config.yaml
encoder_norm: "batchnorm"
encoder_activation: "relu"
fusion: "cross_attention"
decoder_activation: "gelu"
decoder_inner_norm: false
nesterov: false
orthogonalizer: "newton_schulz_5"
adamw_lr_other_params: 0.0011
Rows from block 11 of the audio encoder of a small encoder-decoder audio transcriber, named by matrix and row number. Rows with one number belong to one channel. Each number is 128 + 24 x the weight over its row's rms, rounded and kept within 0 to 255. All counts start at 0. Numbers have three digits each.
After each channel's rows are labels from the 100 clips, of 14976, where the channel reaches its highest value: "loudest band" is the band of the loudest frequency at the time of the peak. Only what is clearly more common there than usual is listed. The data: short read English sentences (LibriTTS-R). In brackets: how many of the 100.
# convs1: first pointwise conv (encoder.blocks.11.convs.1.weight, 192x192x1), inputs 0-95
# convs3: second pointwise conv (encoder.blocks.11.convs.3.weight, 192x192x1, transposed), outputs 0-95

convs1.49:157150190158113157182136169138164139129116103133113093165101160123085141166149162105126110138134130128102139112131115149114148159130153147112108122186144115109146103114136100144150122134111104140133101065114124160082178150120160143119130129133110130146078120144124150150155129112123139129
convs3.49:141135090104160087075133106096136124122118125151131134114135142099150147104124126115142088123138100130075162127101166124163130142158102125157108125103118133140131112126116213106103144132146118106130097179154127139098118116093109121121142139112119113095123128134171133118110141114122140066
loudest band: 4000 to 8000 Hz (37)

convs1.28:148077123110141119129121162079092136125108142152138142162085117112117148126137153134082127097115140130093119117135113176134133124116127091103142129107126101161102112108082131128125118115119116140116171107141109150133107099120121112142142161134123114117129126082138143146156114142132113082
convs3.28:084143145082126173126131095101148132185088096095114130121117127143114106109136146126132161183114114117154100156127136141127092144119157144149170127140132136111108115139134158114083151118130109131140106173116118123115094155149123078166126215161154121129175126144130103144118122110132132160
loudest band: 4000 to 8000 Hz (34)

convs1.41:145116141153132126136173132140152086130131104130117169123158088132157136126138092081131144126132149151126101120124134091154206127095136072139144116103101140148183152123177144089123142083142100084123149167131142077134121107130170135152105091131122130161139151082106131121139112160176139130
convs3.41:123086153135095162130143131135158143120108135097122106085107143102129122187147121101149133100198132133148124125131145095079119135139142125145051104116154125144110109090136118114130127138103160155147133140132097134104106155149163168170125122134088104120127144155122096121087172145133142118
loudest band: 250 to 500 Hz (29)

convs1.139:124143107196108104120154141130136131142114166123141113140124105129095104120099111139092131161128180103172095171162122131143178099141108122157124150143152122124135122121177155110139127146147135161124121106164065156157131158106123135155122121128185145134167119154108177149148110119136142098
convs3.139:117135112168134130081137101157113103123091111114160152161107121112150152136112118146145159113142094169140134115125184145117134111117133156171142139115157128117143114142139144099153124135159123123121100154126116140185142149069125127103115169137145110102183160136139149104147120133111130111
loudest band: 4000 to 8000 Hz (54)

convs1.106:138161111122138147114110145136147115101127150130127112138149173166137135111103151121155143084123187101136126155094097105156138139119156112138156135150135143151161125116112073099106120129091156138119134144100099148132143128145149140146121129181135184127104158133108131157120107131144136115
convs3.106:155107122105123109108119140163135116151120160127097109117128105092121152138144100119151140059152119149149114139149134113109171127171138126127134079138106091105126118124112115136119137136165143148141118140146132113128079092098133110169103171141122160105136083116134134161113139121155097161
loudest band: 2000 to 4000 Hz (63)

convs1.70:114147150108152146150118072116127122157104156143104080131097159123151116109127148149107160141136140137162106118131105158130133110090110096152136127113105128151150118126141095126139150159155143154123117171162167125135132130099098136150093073156122132117128098139095122141161145139125149131
convs3.70:127102130129123135133116099128136147087048133101095165078118104126152075129124119148093108142128104082162082143133140115145120153097172125119125101128120120125140081110150115103088103179122144157135092123145108130127118125088111152151106124134115141125147125119150115079076097126101139175
loudest band: 4000 to 8000 Hz (27)

convs1.182:118105111105147133120137091159156133113134097135107108109088137125122067171175141131173142132121120100161132147124104128093132133143120128113144099125123131203146141097114128099127127107123123138158111145128143084096116136157106125145176138143139093132106106064099169098127098170095089151
convs3.182:141119086123132154170162136152145106126114118115114125124085127147178148084081108106141103120133137118123128101109108140146106133179091127160150104128148170162126135191135098122176155150117137144114160109114123152157091105156134121108109100117153147090083143113084171107110114123144117140
loudest band: 500 to 1000 Hz (25)

convs1.89:127135126085125128153080148144123142158158138137142146107145144111119145145163109131116142160101122118135126131145149139129099118142149145110146160081107134136129107131107147092144113114128128093129130168164115107158142113141091109122124104119121123090156097104132130109149116092120155083
convs3.89:131108111137123117134122117134191089155121091142085116121106154109154103169168111103115110135111136126162123181095145122140119117174126100162151135117117132113153134083116139129111102142088166123171148174136160134148114144115101105145106126121160127161094135086179114168098160134124099117
loudest band: 500 to 1000 Hz (40)

convs1.4:130127144114172144172107143169100133105104113127082155105156127126162117110127143134181136157109145125075109152119155135137142141086128079127099141101127140123121135099152130105165136090136105052137162153138125133131130091106141178092165143130140110131080119100129131141170127151167086122
convs3.4:170140157113121123120165114121125126133144160107159111101104113129165100115127139127153067111112090121134122121144110145098112155158133094156140174099119148125152108104151147151106103107093126161122135067123134103147108136115146128108128145116080097115146128147106155108109155128104138139
loudest band: 250 to 500 Hz (46)

convs1.36:109171111120153148139131160162198139149156157111137111143155128120144158137127106095131146095087115139088109144142123127088116137131090140124115139116151082128128103125136155154143091146131165171110119134089152154102123137111128106178131125090164141131110172158138139118097113164139140170
convs3.36:134116110145184094136101115120111142136121119121146128118119134102150117110127120109116129139105129113114119120061133131092130122120108145140157111172149096113133095165112163136127140084154096109105159147177126102128133134126119127146132130140140109122157165101116100156162154112142130157
loudest band: 500 to 1000 Hz (38)

convs1.88:164107136127159108151128159123115104198119100105113134113153122089139117097108093123145111086137127136154151153110131125129142133163156134180116102124100095101141086109108111136145126156116144110099153163089126106135122139135102149162125142093120166151110139117134137158081109151114148116
convs3.88:137060115113105157152135141135127102117104134144120099118114155153159119096125093134101131122126112100128117086136142122131126174108095111112125128135127112121135093188126110126129122136080161110151147129113173098105087109118168115152121152113117161103130148115135151156128114136032102145
loudest band: 500 to 1000 Hz (25)

convs1.97:163163160162166132124152131112127141131150102133113113117139112128137121123149130129131134128121133128154150121122166107135127139083127123153084082132134071126114123114127154144077163153167128099142154112100123106132161108131105092117160120137131117123128146125098141133151104123181140141
convs3.97:111176115091117092121119128096144140091144117107135106090153147139141101093119102082119098123117105094145191112106088138145116130161136092109140119138151097119151145154150131109155172142143164152185110126161130121122146138119117091103153092102140084120096137187112113178113156113104121140
loudest band: 4000 to 8000 Hz (30)

convs1.187:150150110095128145155147185128105124138106104171129148118140146101136109149152135158091135111173118114120131135123116080109077118118115129137083113095113129071095109093179116132140134157147135144119123062135154113116168172136103116150096116133155109137150112110139102143103111130153129099
convs3.187:112151142106146133092120112154140116126125147116141111151115152113106126130104107128111160095111097109113148125067121113131161129157078141154120125106137168115142170163140145120093120110108097131102123109128152141118140121151117140129134129135123111085141115137114085080105073141137123085
loudest band: 4000 to 8000 Hz (25)

convs1.93:100132085128123113153094150114093153133154179142125157159131103153139118150145140096143124148128100098161137111098116146121134145164101129146159146168161122142144094121160151090114132126121121120135131164076146153117139131144130127169132141112139131130119156068142089109156124141134138163
convs3.93:121134096118125133098112160118136159141180107136130135147099124096110164106106111162117117127124113149155121136119143154175153045104130136141154131101122078136111131129131144170108140118118160150152133119085131129163140135156095111101115158128127152162154124148116149099092147119144117087
loudest band: 4000 to 8000 Hz (30)

convs1.159:163199143162127107126163129159160129119099092141078112175120143136110130156126150143108158161126142161163113103105151130165118092158118135083117142161110140107108129117126191152157162140137136138090137103143164145141100159146148104134132130115170151087145115154122139121154115090121118169
convs3.159:138155113134129144106136121142137130119149110111109136128171114066115151122141145197141132103094157151105117122118113125135129119066098128121111136191116119112135112110129132112147104139132148092114169137132140124127125123124148112145142135098112127121109160120110129127128125135098092153
loudest band: 4000 to 8000 Hz (30)

convs1.103:064127126137117144128158126125114149135081148095130126138116092138101113144142160130135140123121169152126124148137141133159120156180121128149134144153144126145130173117113128131107099115124123136135149140134119145130146115109093100160168147127114131103149122097118110109090158117117140178
convs3.103:161177100164112114124101117151149122146115143123133101144129162155128149143092159068112157118100139134126102137115136141131098134128193131164116114109157120119124149129145147142169139166087140112141120131134163117168134178137137134166112150112149139131105141107144153126116130121150129175
loudest band: 500 to 1000 Hz (33)

convs1.18:116127118151122116124084117126154105134116188131077144138154143170164124102132068135132155138146149179119137147138075104143114107132126087114155171144121139105150104146153158130161136142134164160142080137139140147152164124113128098102131083119143112100164146132166172164149131139105148119
convs3.18:107094106118109115106150134098181158135147133121170107128129100155098167097114158142097147153157126117162172121115121146161101146060091111116149120128112153136127166113148137112119094103141120139122150114133170171107158128095124144167140128136111137110094133108157123146097107144123098143
loudest band: 250 to 500 Hz (34)

convs1.34:098102101129133140136127108114152090082140152151129133114105149148149096126146086118076173140107109135158095115073106105121138110127117130147153153129148109125119145074109144140110099110160122161111090094097127151097105123117160110133105117115151112158166141125135140099144146148119126092
convs3.34:150106099113128167115128161115121127096134151067109124150104092160129128150104126163131139124098149090121115121119128123098117107146166135152160105175182115139161131128115107134111166153126170128100116094129143100142078146110115120098138186109150122137121145107118124166143106110102142078
loudest band: 250 to 500 Hz (28)

convs1.111:106171098129164110129112119072107164171120103197125114149144088130157109136132148097123143136102150122141075143123131114130115173124127121094109140122100126109111118132105125108164130134129159117125126125128111152108111080120147110134133134098128140171123170118104142107113088118117150150
convs3.111:141111140151187154066135114135134159186099159180139125144171130161123113174144093147117174140119158139148054130118135103137139110127120168123119142132144123129123151084128158150109102148102114156143138107150171135144094113135178103161118132139151109173141164131150143109123175132124120151
loudest band: 4000 to 8000 Hz (30)

convs1.176:130149171085156148088126157123143145118123173162144110116130071161174118124133107118131147157135114143115143118097139113132131141112207124096163102166096117092095124112148123103146131175152121108162103146163138115110132135109147127168122157095106119105138117108128142113142121104133135115
convs3.176:097126088078085137098098127151137148120123138129105128170133110142123110159142116130106144111125162099105111152195153145128147106137129153120127118080119143102102119128099153138126108107145141125098097076113161128106093160165159114170134133106134100182111104105128152147133152128115090139
loudest band: 500 to 1000 Hz (42); 250 to 500 Hz (35)

convs1.184:141142102102134104087126121118134132122117116108154141164174130130117177111167144105136167122100159123139105141098134139134163106138172130158149119129080171130202138144121126126135127147073127136136108102150093133118088165168167103150144142100130109166143173141133127123150150158110106154
convs3.184:132133137111147135133133071102100098135089143122135154158119158087151125129073106130146118108118130102145152094140146104096123101115132061091125097117089157154136120116107138151149132154128156154140121171091100128145134146112118124150139088117096093093135099129103117147088116115106157160
loudest band: 500 to 1000 Hz (26)

convs1.185:154141110142109117125165088099130066089124170148129150113157154131134179137134157131134122126119149156106084101144145149093092158100142133124154097139126114086117116177120122133147115141161144108165133088162074130086124165139146131141116141142148136149131105106117146130124139113137122153
convs3.185:092114193147110122112117087170090137136167114129152152130158130126094124137152120141131135103129170127147168121100113120122127115157071093145154166147099127123104137102137135175101144123131146096105173137041144131100125098132098099161128137087136173188108107115131111127073119115113131128
loudest band: 4000 to 8000 Hz (52)

convs1.109:133132083134107159150138131108144102143056149136145107186141109119145135117123144128099122150132181158136133137097140105150135130168187139145130133138106086135120089136157144120089125123130147169062169113148127104078121161129126146151112121130133131134142107095114090133147080157109113123
convs3.109:097149121153156131099137137120136151131151121145108102076131172138158138120141106134085104094167107109143134141114169144137078142132144143154186132119193122131141124147130141134189155129117140124116133130122130147093090109131110099145151106141123128091113137143160108132153155150126137105
loudest band: 4000 to 8000 Hz (38)

convs1.9:127147148103127077119093161144129146158110127124106139100113105095120164144136130139176159157147154172150133127129131090169117144114147133142165080086154094139122152136118142165137111146082120126120109096155159128162107098126167180129160153124123118189170122134123100142132102161126165096
convs3.9:150153070087104123188099180117136156127119112110090132113139150117120104131153126123119083182136154117133132142121132134099098136142133166142091125137130105111128115107139116099124142127131093086122095158084132143131105163129129140134152068138167143120151106169116167137138106113113134144
loudest band: 250 to 500 Hz (43)

convs1.145:162126102149114104109156113128151121137141110143169139141124177129117090133131110143139132127138141179127160118129114124113117093135130167136155129158138135127118120139128181120146123134128129094158088144138135159156154141129091121185119123115075129095105125150125110111128129154104122156
convs3.145:093130170130121142134117149108106101124106143165120197140110083109115142123131129116156106131121075111155069108106114078112169142095092128131118114129091145085129123159132076133133226114141181116114150136129111144118149153136166128104111150147118108196141106071128121126119096134118187153
loudest band: 500 to 1000 Hz (56)

convs1.129:113148144105133141123163127165095111139108145131147067114118175118133118134076140192181154115096135123133132108140192122103131136121115123111091131103139118141113133089085101137137118123145148120135142103147085120145119141139134154116119142120101093122116105102167102102090129130138089141
convs3.129:134139120106158108129148118133142076129113108137143142132133116090173131170141143085120105121158093136134118129124141136104176131106154124141143142120096113163125122153100107078105129124174152137134143109175121096120159167133125090140125131133130146123128142132175137187136128137148170110
loudest band: 500 to 1000 Hz (33)

convs1.156:112109086128108136108135153111122108150140150115123093159138115157147104102150136138098138149080148160089155111124160104097162128128154099151137125118138150138106131138101132125118166120133087124094180139142122123146062113160115129132143109125159109119083180106091111108143150120145139108
convs3.156:140189124103142148119116141148116130139143139150142126092148135167111103146154130062120158083138095131146123159141167175127160116117103118097097114154079112086147140132135129125121126112147117121110133086102157123118137139132154122108129148132141106115102129119125116117123115112077131132
loudest band: 250 to 500 Hz (29)

convs1.163:121131156143162102109141090113106132164128123121102139155166128141145113144172138133102141091127179088116140151104100071130118102161090110122094096108101155149124116139105124142099204101120146134141127113133138103137132138133136122084114101104098137145141107131094135111122108142186132131
convs3.163:119103077117113136111148119138158115132114137117114097105129088129128143129148157120093085144154164155129104164146122189110120113105153152128087156117080129140114109108138124109128117136101155090152142126069075146122165150137128124146151107083112165127169147122171157147120146116164113167
loudest band: 250 to 500 Hz (30)