Rows from block 4 of the text decoder, named by matrix and row number. Rows with one number belong to one attention dimension. Each number is 500 + 40 x the weight over its row's rms, rounded and kept within 0 to 999. All counts start at 0. Numbers have three digits each. After the name is the row's rms in percent of the matrix's.
# q: attention query, key and value (stacked) (decoder.blocks.4.attn.qkv.weight, 768x256, the q third), inputs 172-255
# k: attention query, key and value (stacked) (decoder.blocks.4.attn.qkv.weight, 768x256, the k third), inputs 172-255
q.142 103:489502476490531506510521487482499461489472485454540522516540507591539549539523437499516510509484539513528445519485469513436546544502542433541493480441520430550534576519523450453498461502479541436494508544506506494526500517503461507515552511562580466506
k.142 102:561466542523603490446521520531510534492475516515454449517457430499466524501511494551492553487459558486498565583431593432568554519566460501494533523487468579492479500473527547504484524459492431495453523483580476487475550508501449553496455534462465462555
q.143 097:483489488504525437580543472467518488506491479491442445496438569535536559474452482508458474533500523506524451496484561540463464465465530477505512539503450443482488536444424537476438583491524442562501525528558479501527540524478446475518538456482520583578
k.143 093:489521479503518526471433528444459489458501520571487465429494453524490520456469535490545451503460568516519509552450420414475481542524502579533470556621542501457459495552569472461461532451502517531493464482521482477536455491501503546502559509551449433489
q.144 103:498520503483564504493458517515517539533493509497521616484423550516520486513559465444500488450450457533522516478571457532476502512499471467415524495414537427475481521451437494496495510428508539539559472522400500514511508556497452538498547540505532485448
k.144 095:496531545530537475498556553468483539488442451489530480412519532448504462479484469510550485426473486452478533500518578450490517585458397453509476546487567491539449457462549506530543426527527502474490544523486571522541468482510471492533523520489518484539
q.145 095:505580498515497566522542546540577482514535543492520450523569530509437551507520513443477553520407486514555517484457478515440507477578457530452542477494479465537476475451564505474465547459488524546468507515598426498510511463532445598525470557545482532536
k.145 090:532498469446505447582494486484495531491493486521540497409482521540495563510467551498544510497458489497427494567496474487548503502476450536550556414500447486532503512514444501487548437500517463514547482467437580585471484486484473533500496511502500495431
q.146 103:476487482490523501441511441479506444487522594470460589573459552468550591568480545452464511443511439469487550466470478496450457462469555505480442487568548511524461496519523523403491500461465460480579515502555537475491486547504448538498539487518401492541
k.146 101:554482578530551571468456574488526540473467429528478577495466545494490410445485453487497506508479534538493467526553526473538493446584513502601518596537430511508487496481476505600481505538457480527490564457516478495500472470471547516576502478526464407508
q.147 095:494543499404473524493457477512489538561515481515469527516551453463490612558567483486530501489498493536550466400509456530481444500462540469497574526453428469538574501517457507484510443569545570472475465432504492512561502534475487548487519472519521515488
k.147 098:495529454446495468491534514533443528438352577552479489464477532499490538512467518502436436486531499538448491502390482472517547527522551440528484531504474513565542480506474514456412539500501511538557415448626453529548516540502480496479528460458505557532
q.148 096:538492462410482466507497569495506537450487538471517498499544522484477454487458498456506489508545469504525466502509515475570512429523527526479485508497497486512436511410491443557444555485558471494464464474522537497491526438479512534473557581472468388438
k.148 096:506490501507495475558508400490523445491525435435551503462558475553553554473516454574481530579403433521582473602463468526533545492410518536461531490448498514505596520556527561483537508491471490489487528498501526417488584561483546490457487486511457498458
q.149 098:515455516451487511440429477524478548501459456441498484479439554497539485464505452503435523460480542444442426453494557498513509539535477510516519497466528567414581510454527582533447529479486532468535480492575484517543469537533515493507501491468497516465
k.149 098:508479508463387526485452521536507448531481453485493426468457529508459470515428480502468511454545465514424502528555543460429511422492442506509485472470499482526523548604551512557536457479526423423575522551481519507583493509551494560492483565463491480516
q.150 094:520556482498515493510507464510552490472501465522523568469471548522518503536484459533417574570483483449540466567508477494464429479477545501458469567454506415534460487493400469448582476473439486415461491516521500525552474487513490502508538470527549546455
k.150 095:516534481499501515496459514518480522516521508490459520389458545542527425469534506495502502565513572458605497541511531519470482499458469529494526433463473513481543551472501457546469519501450506400597508522513424502521533588529538531492572459538478463515
q.151 101:468466548482538532530486538496478467501526502526508467537464459476517491523531537519578506563498527520557546495432541507420518460486459528498583565450551468500509448488479456485510491514502548468591489483586468528504551544537532539476454548518481503505
k.151 100:550517516581489464563541508479483488548504476482522504530479482504499487456530607499483437478446548453536512492484585408550460544481463514495572476479521515529532562425546483520472499509497519574469453542493489544491495422584534519431457518565420520500
q.152 103:396530457466586530600538491518486510515465505465425494506588466481471442558520568525481491467488519511486492512527486416537477439526523519512537468617530521474421452452532402448528441449501474481445590465521485483522485499491503497529459488520508461449
k.152 101:521517530436487468460546441452537543435451508418533501509457459497547441548542497556458553483489444564562511489482521556542439476490509530492513480468536483461516500523461486525511509497506469505579463524481486537462512495495555509453518516475479515532
q.153 104:487448459503428513516580506530463592571434509602526471405490502494499517545480547496461473511542543465483470505472519546489534529467509480550518568475429451497459460533497503483482452523548602519423524502487432524458471523407530504552544571468520551458
k.153 099:545461481507516518491528504490513560484407558533449461469486502457488450565517525495447513491509497459501432530439520509450459540443490480547348467502453480516550503514476515514519527539527528504536499525483523448500564444567482515576519476498516488558
q.154 107:487501531466511469501489501435533486411529500484561512475448529492524451462484450486544494433462504450518552514550487442501550512555592474465545437484465488471454483523443503484507538554456488552500552462530509533602487461540523498416525544485472459492
k.154 102:450553503553526549521531537509583526471488454516475476509559479523525499514489537493439529518544489451460452548496625534512511476475529522548526510494543536451444489547450505476529501479465474516487421493561489555511499552435487487538529450480478503510
q.155 096:482483467581464566549517541519499478492520580461562482489490508511518529483513516522466511556493451474453590525537443560490494518522588496486419531478457477536554495529469491382509476477491470416482410468511532477514468503474498490498481488503453562459
k.155 096:494481515521445557600521458405448511526443490501511443512485463525504444494472541479559468473501480542464512515482544539474454498437503544534570540472489429493507568512453456423463505441503488548541551439523543431451461526435490467576593510472486508515
q.156 101:517428481475556587520528499443528517450496552499491525481505462481569506483540464487574514478452489456507434581503518491522502509437504518543558471537590566473478528450492428534502509484507589541438490571534476534468458462434543507540517521483604551492
k.156 099:461517515561525383531512414517470486495485523520448547485477463556443478524456508523554487504501478530465466464506541500492496495456521525565482552539505503523565445490549493560518462506488528545483492496517513526521468468502464421465484471503538427448
q.157 098:520461509493490486526529435555543586551483488485468522503489478424539529610516462551449454495539408496473478481514581512472581487447468540437517479603526517513481469460506528445492484508462470528500547465509427546496485555562579423418502523489523482432
k.157 097:438488501554522492453436419522501492515492455497469514468460512482542552496460534522492442554544559439463473508565473505509485470571525548516479552494462497521448502479491452523530476509536504535513508454471506479492522466594509471495488473547473470537
q.158 095:456495453527516472565536469472526497519452432551511517464597531502580553541549424467531501538520435523476522504523535576517486467558471561518488528455461522515541526488509562464487580448518459462511549461566499520533501536528529539518462514477507539480
k.158 096:550474442478540518480450569504593475463540477449517483493480543542517515534546535464488493389482455419541526470484436406554427538452556492533478462472489459483494426483492556509448503547545479499482484519530432503507464572528524428488495511425465523510
q.159 100:493465518506476503485476504489558538551561572471491505517430472481551462463499538484464480475437443476527516574516518519544492467460506498470486494518504520478531541532503534582515435409513528464505515448532447545575509531513535457520534486498533462585
k.159 101:577454460605509531501507519605500472499440534474506498400513524406453483493449479457490504486516540503495579545580473540499470474439508522541559513504525470506552468518478405509532498535509527434523523507520588507522467415443522440477571435490553512444
q.160 101:539521478488490496434517439481583556492451505526557556497533503492486548548572460490504479507524505534522483467428536546475498484499541449518515552465433414426448509459579575512556463571498583505505550568485461497492585480483492453532521409518520459568
k.160 098:482499519512466454439489493514509492461478507498513568508499472540522540538530497538413458543597484410536529515492532462494518551479528518514487536564505451556503470491488502514503486503502482521502456511534507495497520489551543446517478426454418438558
q.161 109:546511479509520463533521428486474476449512543468496529482524499578465495544446489495505407520513469474473479534478530409488503470562477431520416458428503507512489437457515537551519521490534531550531496552566531511525520475495483490428530540461542474467
k.161 106:539471527454464509598512487518504532479515464472456532444454536409559494480518508438571444525515548507555418421545444532483535460480471428546554492559482514523493484493428517509510539510456486471478488536524479437470501511521396480607469477568501440538
q.162 099:523479537530536498433519508503553551445456496468516435555507552462559538475442485500567448522511544504453439561574515468554464485491449519573571518469541520474582433536573411494543493479515564601485502505446494526503517515579469445537524444463421480476
k.162 099:452524515502526464512500511499594468474571457488476569448433528500461396473473481551401572535497477518504477493521572536495531525496511387514475535501471479469427525526528532497502555431535409490530573420504491473490513454497448544494486525462443489524
q.163 110:439559581482533492527452488508541425570568564514429482492420544493515506510423503450521494585501439530442519472460489442492534491489503540492517530471522460478462524538485403468480425475448495489546454489579488492473493501460505479476497511488481511467
k.163 106:573599508472506534504487527471487575501507492433532500457543476528500514566456447515490492422487487430563550479560491545569612544508477463475525537584458484470503505506539483582608488524478488517492502554538439508611504499520457568440499537486492534454
q.164 101:482489508489517459436521451455537520492465523507474524511554477479535510484476527458495535547537477519525421527579507544524554551530495435518492588573400502500527526528576502415497479468416506529461490425518490522504491511453478574485509494523531467489
k.164 101:505554507427482567430472463541523402457482498461529554494500534522497541468443465513537480475484468427539524543518523466577424496457520487435495424461474493503574489469489522521561451533503525441502488479439484531472499563487451452489582494449478483534
q.165 096:404462464498468476532471483530526481410517513499450493560487484524496501517521531503490524476483490462499455439509456423478513487457476536540472529462477472511452461472535459481470494500507524550491572527480481536436513442591476548529456444452500533515
k.165 099:508531495515468583544490494481536519545500519455535564510530423484472478508495455501583426451462495520467491489450516512516436591561533510546564504575526466493448470477485536460566565448521497526519468483512462499504511503467481496440481517456546462414
q.166 097:523475489526484481468448449554496538531518468478549524496518407551557548556413480456517551544489498526535496509464536491536535486434517402508476498473552558441461505470572427524512512479519511525576513530446444431592482418482578514509574494494482472475
k.166 097:475510548495562466472509585528432505510476442478527482512467440524458479450480545459538557474522530544462470418540447507477482531530516507474507500486520462524425600567508465519472408546515465540554446498562538465453538450512470523506519489471552526517
q.167 110:477540526528509485472451528462500451499529522543533501487518554432486493555509463517448559429563503454447494455469468496518603569482546507458461487573535452413458492621474483471530510555483480473465454531497486501501534448487513442425483474535422478431
k.167 109:543476452480488515459494529543530444525545445484482487525518504501498493561444459509524464548406535464521520532414506486484479519534503535492517506527457564561509524453466464472508548467503536506538479493514482552545551470533499529477518486440534482535
q.168 097:517459524543441504449404462392467493546490446518483494462484497496568432455509580497460418541495520496503470487478499473512504534462430550460456527461521515502570541549498435483481506483489514525483438566551468518480521453617459478513451467446484540465
k.168 099:451513546470600523527421500558534491526485500607547489510474484503504501498544521454511498561461457482513493445508466539553497443463535546498515510485573498500433505539579542439483514496504439500444467570544440508471413504460461502494484481537475468498
q.169 100:438545480539521472428518534472488504490584497429519533542479449493515491526550531503538442443403445567461517518523464552514487483479546567490478485579497529557543467480494468478496566532424606491542419505530484530574480553490495505425490472515484560504
k.169 097:436532447468480509479553411487448506538470574522497499542543481531498545458497510520540493516474543535492507490375520551537561477450485445533560461509466504424485473543432464544525472503425549486434511548430446480451513465496496543536463508507499479497
q.170 101:489496501454505486505470482431472502559498462493464574538525483484583452500565515556533571536485489508388532573490470523482523383496515458463487491482553538417519461534490539439492532570483412508498496539475587532468487524483530472537462588476508526505
k.170 101:529465527585499442519491446564438521553536509498584437513468548536513456518527589519492470433508486502530457469467469496438487550512513505539525511556489554626548427488429530471482544506520531464469452503515579431517537498432437483545493480525522472470
q.171 098:523566430545481488575463520521515564577415471518532511503535506547529514447513495519582406465496506505494575443506543535463464539525415557496449464474502560476452488439466502477480481565496473555521529495427462524476454590471494558473504517494541503500
k.171 097:469504471509533474506480510470493512556506429495479532444514514439513492472550575575498525469549484499510456580532486528509501393493529547510535519461494439476471452467484570602499479485483528550412502533536478495519522479516435452503491517482535385552
q.172 099:488487467455488524465551494516439532564435579464527497451497434515455558539542488507497585510490477533552470521530498472514548492551577456490531573435477474462516547519464541467565547522555480558503461554484514543567457485467500455541523558573538453493
k.172 100:512486481499461473489443550457536526485540512507545455569552561526490468503467488507454500528520433534530535520512472493510463519525565532548460492532472537449612548504489449478481465503485486541498498521512479434440521536474521475502477467521569458537
q.173 098:498499532459503592528556481539426538517451501456477477495482493530456562454498455517503437535493503542460507503580518508473456489458548526526488427570494463418550523444539454503511481479405546456452452504519490518487495465481510508471453494505471467545
k.173 097:456477546526492558465456503468463477509529497505453581539441520412498510493472463498498514417488486496467485506611482511495493556500450433540512460436497482458497507572485571505540419505569554510434465562444476453520493480504455532501561496480521516545
q.174 098:543539515506518441528524435474400511515417505531538499467526523459540513452511544541535394571522545500534480556514483520425453532491469430509579425475524527468450512448541511513509501578507505470534469497479428486501550546508532519461517536514466514518
k.174 096:491515399528517489483493485552512528443547476478435535498445524472486471545542512478468528484479498465453529466505508531489517452498516562487518475480490443531423489494516448571437398459515425509494574452568500520526524492425503454467472492477495438512
q.175 104:417537556534531523443490473575510465506538519549490457559511476496525506525511547567468579436458451515506521503485466541444547454492482495508460471468552491552463520442449531487577425542488547551476474403471465494510502575526586508494441542466517422507
k.175 098:517447476479548556477497496493557484511487516521455443509519451474512516503473455552535467554452557517453441507544521471536496529498455495521472489514539522505454531491557490549484608528489555462454487542478471534516532544476472537481561492496516552485
q.176 107:460506480480532444506499506534486541512552550493470514441445503479524551584562507488557480449556493511431508498523537529476463492594503463409461413493499428500515460484549451524454526488497523632485524496442515542534485575493494513512509526484520432534
k.176 104:558522442525566489480429482437554515494487511567431542463427528494491432544496470489453519531487503446505455483507432495501457567509510488505469500535457604436478478499493513534485537438523510470522601504570489579420497460517489449431530490485556423469
q.177 100:434498552454567529462460492503443456533545469563460436535467466519387518495512406470474480547434537465472431596480530500518516399460510507438526512496469528511517536445491519511513488528509434482492622497503448481448442483435526487520498445491493504557
k.177 103:511436456497444578458512486495513448531477491483502568509543468456474493477497482512488465535515507448528539486540519462456459515487421593546456435537497478558468412550562489527519552474524541526511474490467486466471563466454504474478494474535513478537
q.178 103:507527499531501550531466530500484464506485473408540498476551394415552471526544521501485569464499496483488514466514502552452472502501508478594462488532477527465517436513470475499528508508622451511512483447456494507471446449479472492554534515527558534477
k.178 104:488449464544543486599563503481515515459503467528513515519494511487441526467522476591505492599433509545447556388567500441480465469429487515510584518527482618590476497529484525496502544522520485523493467534449524486536471409500449525458529518435547528499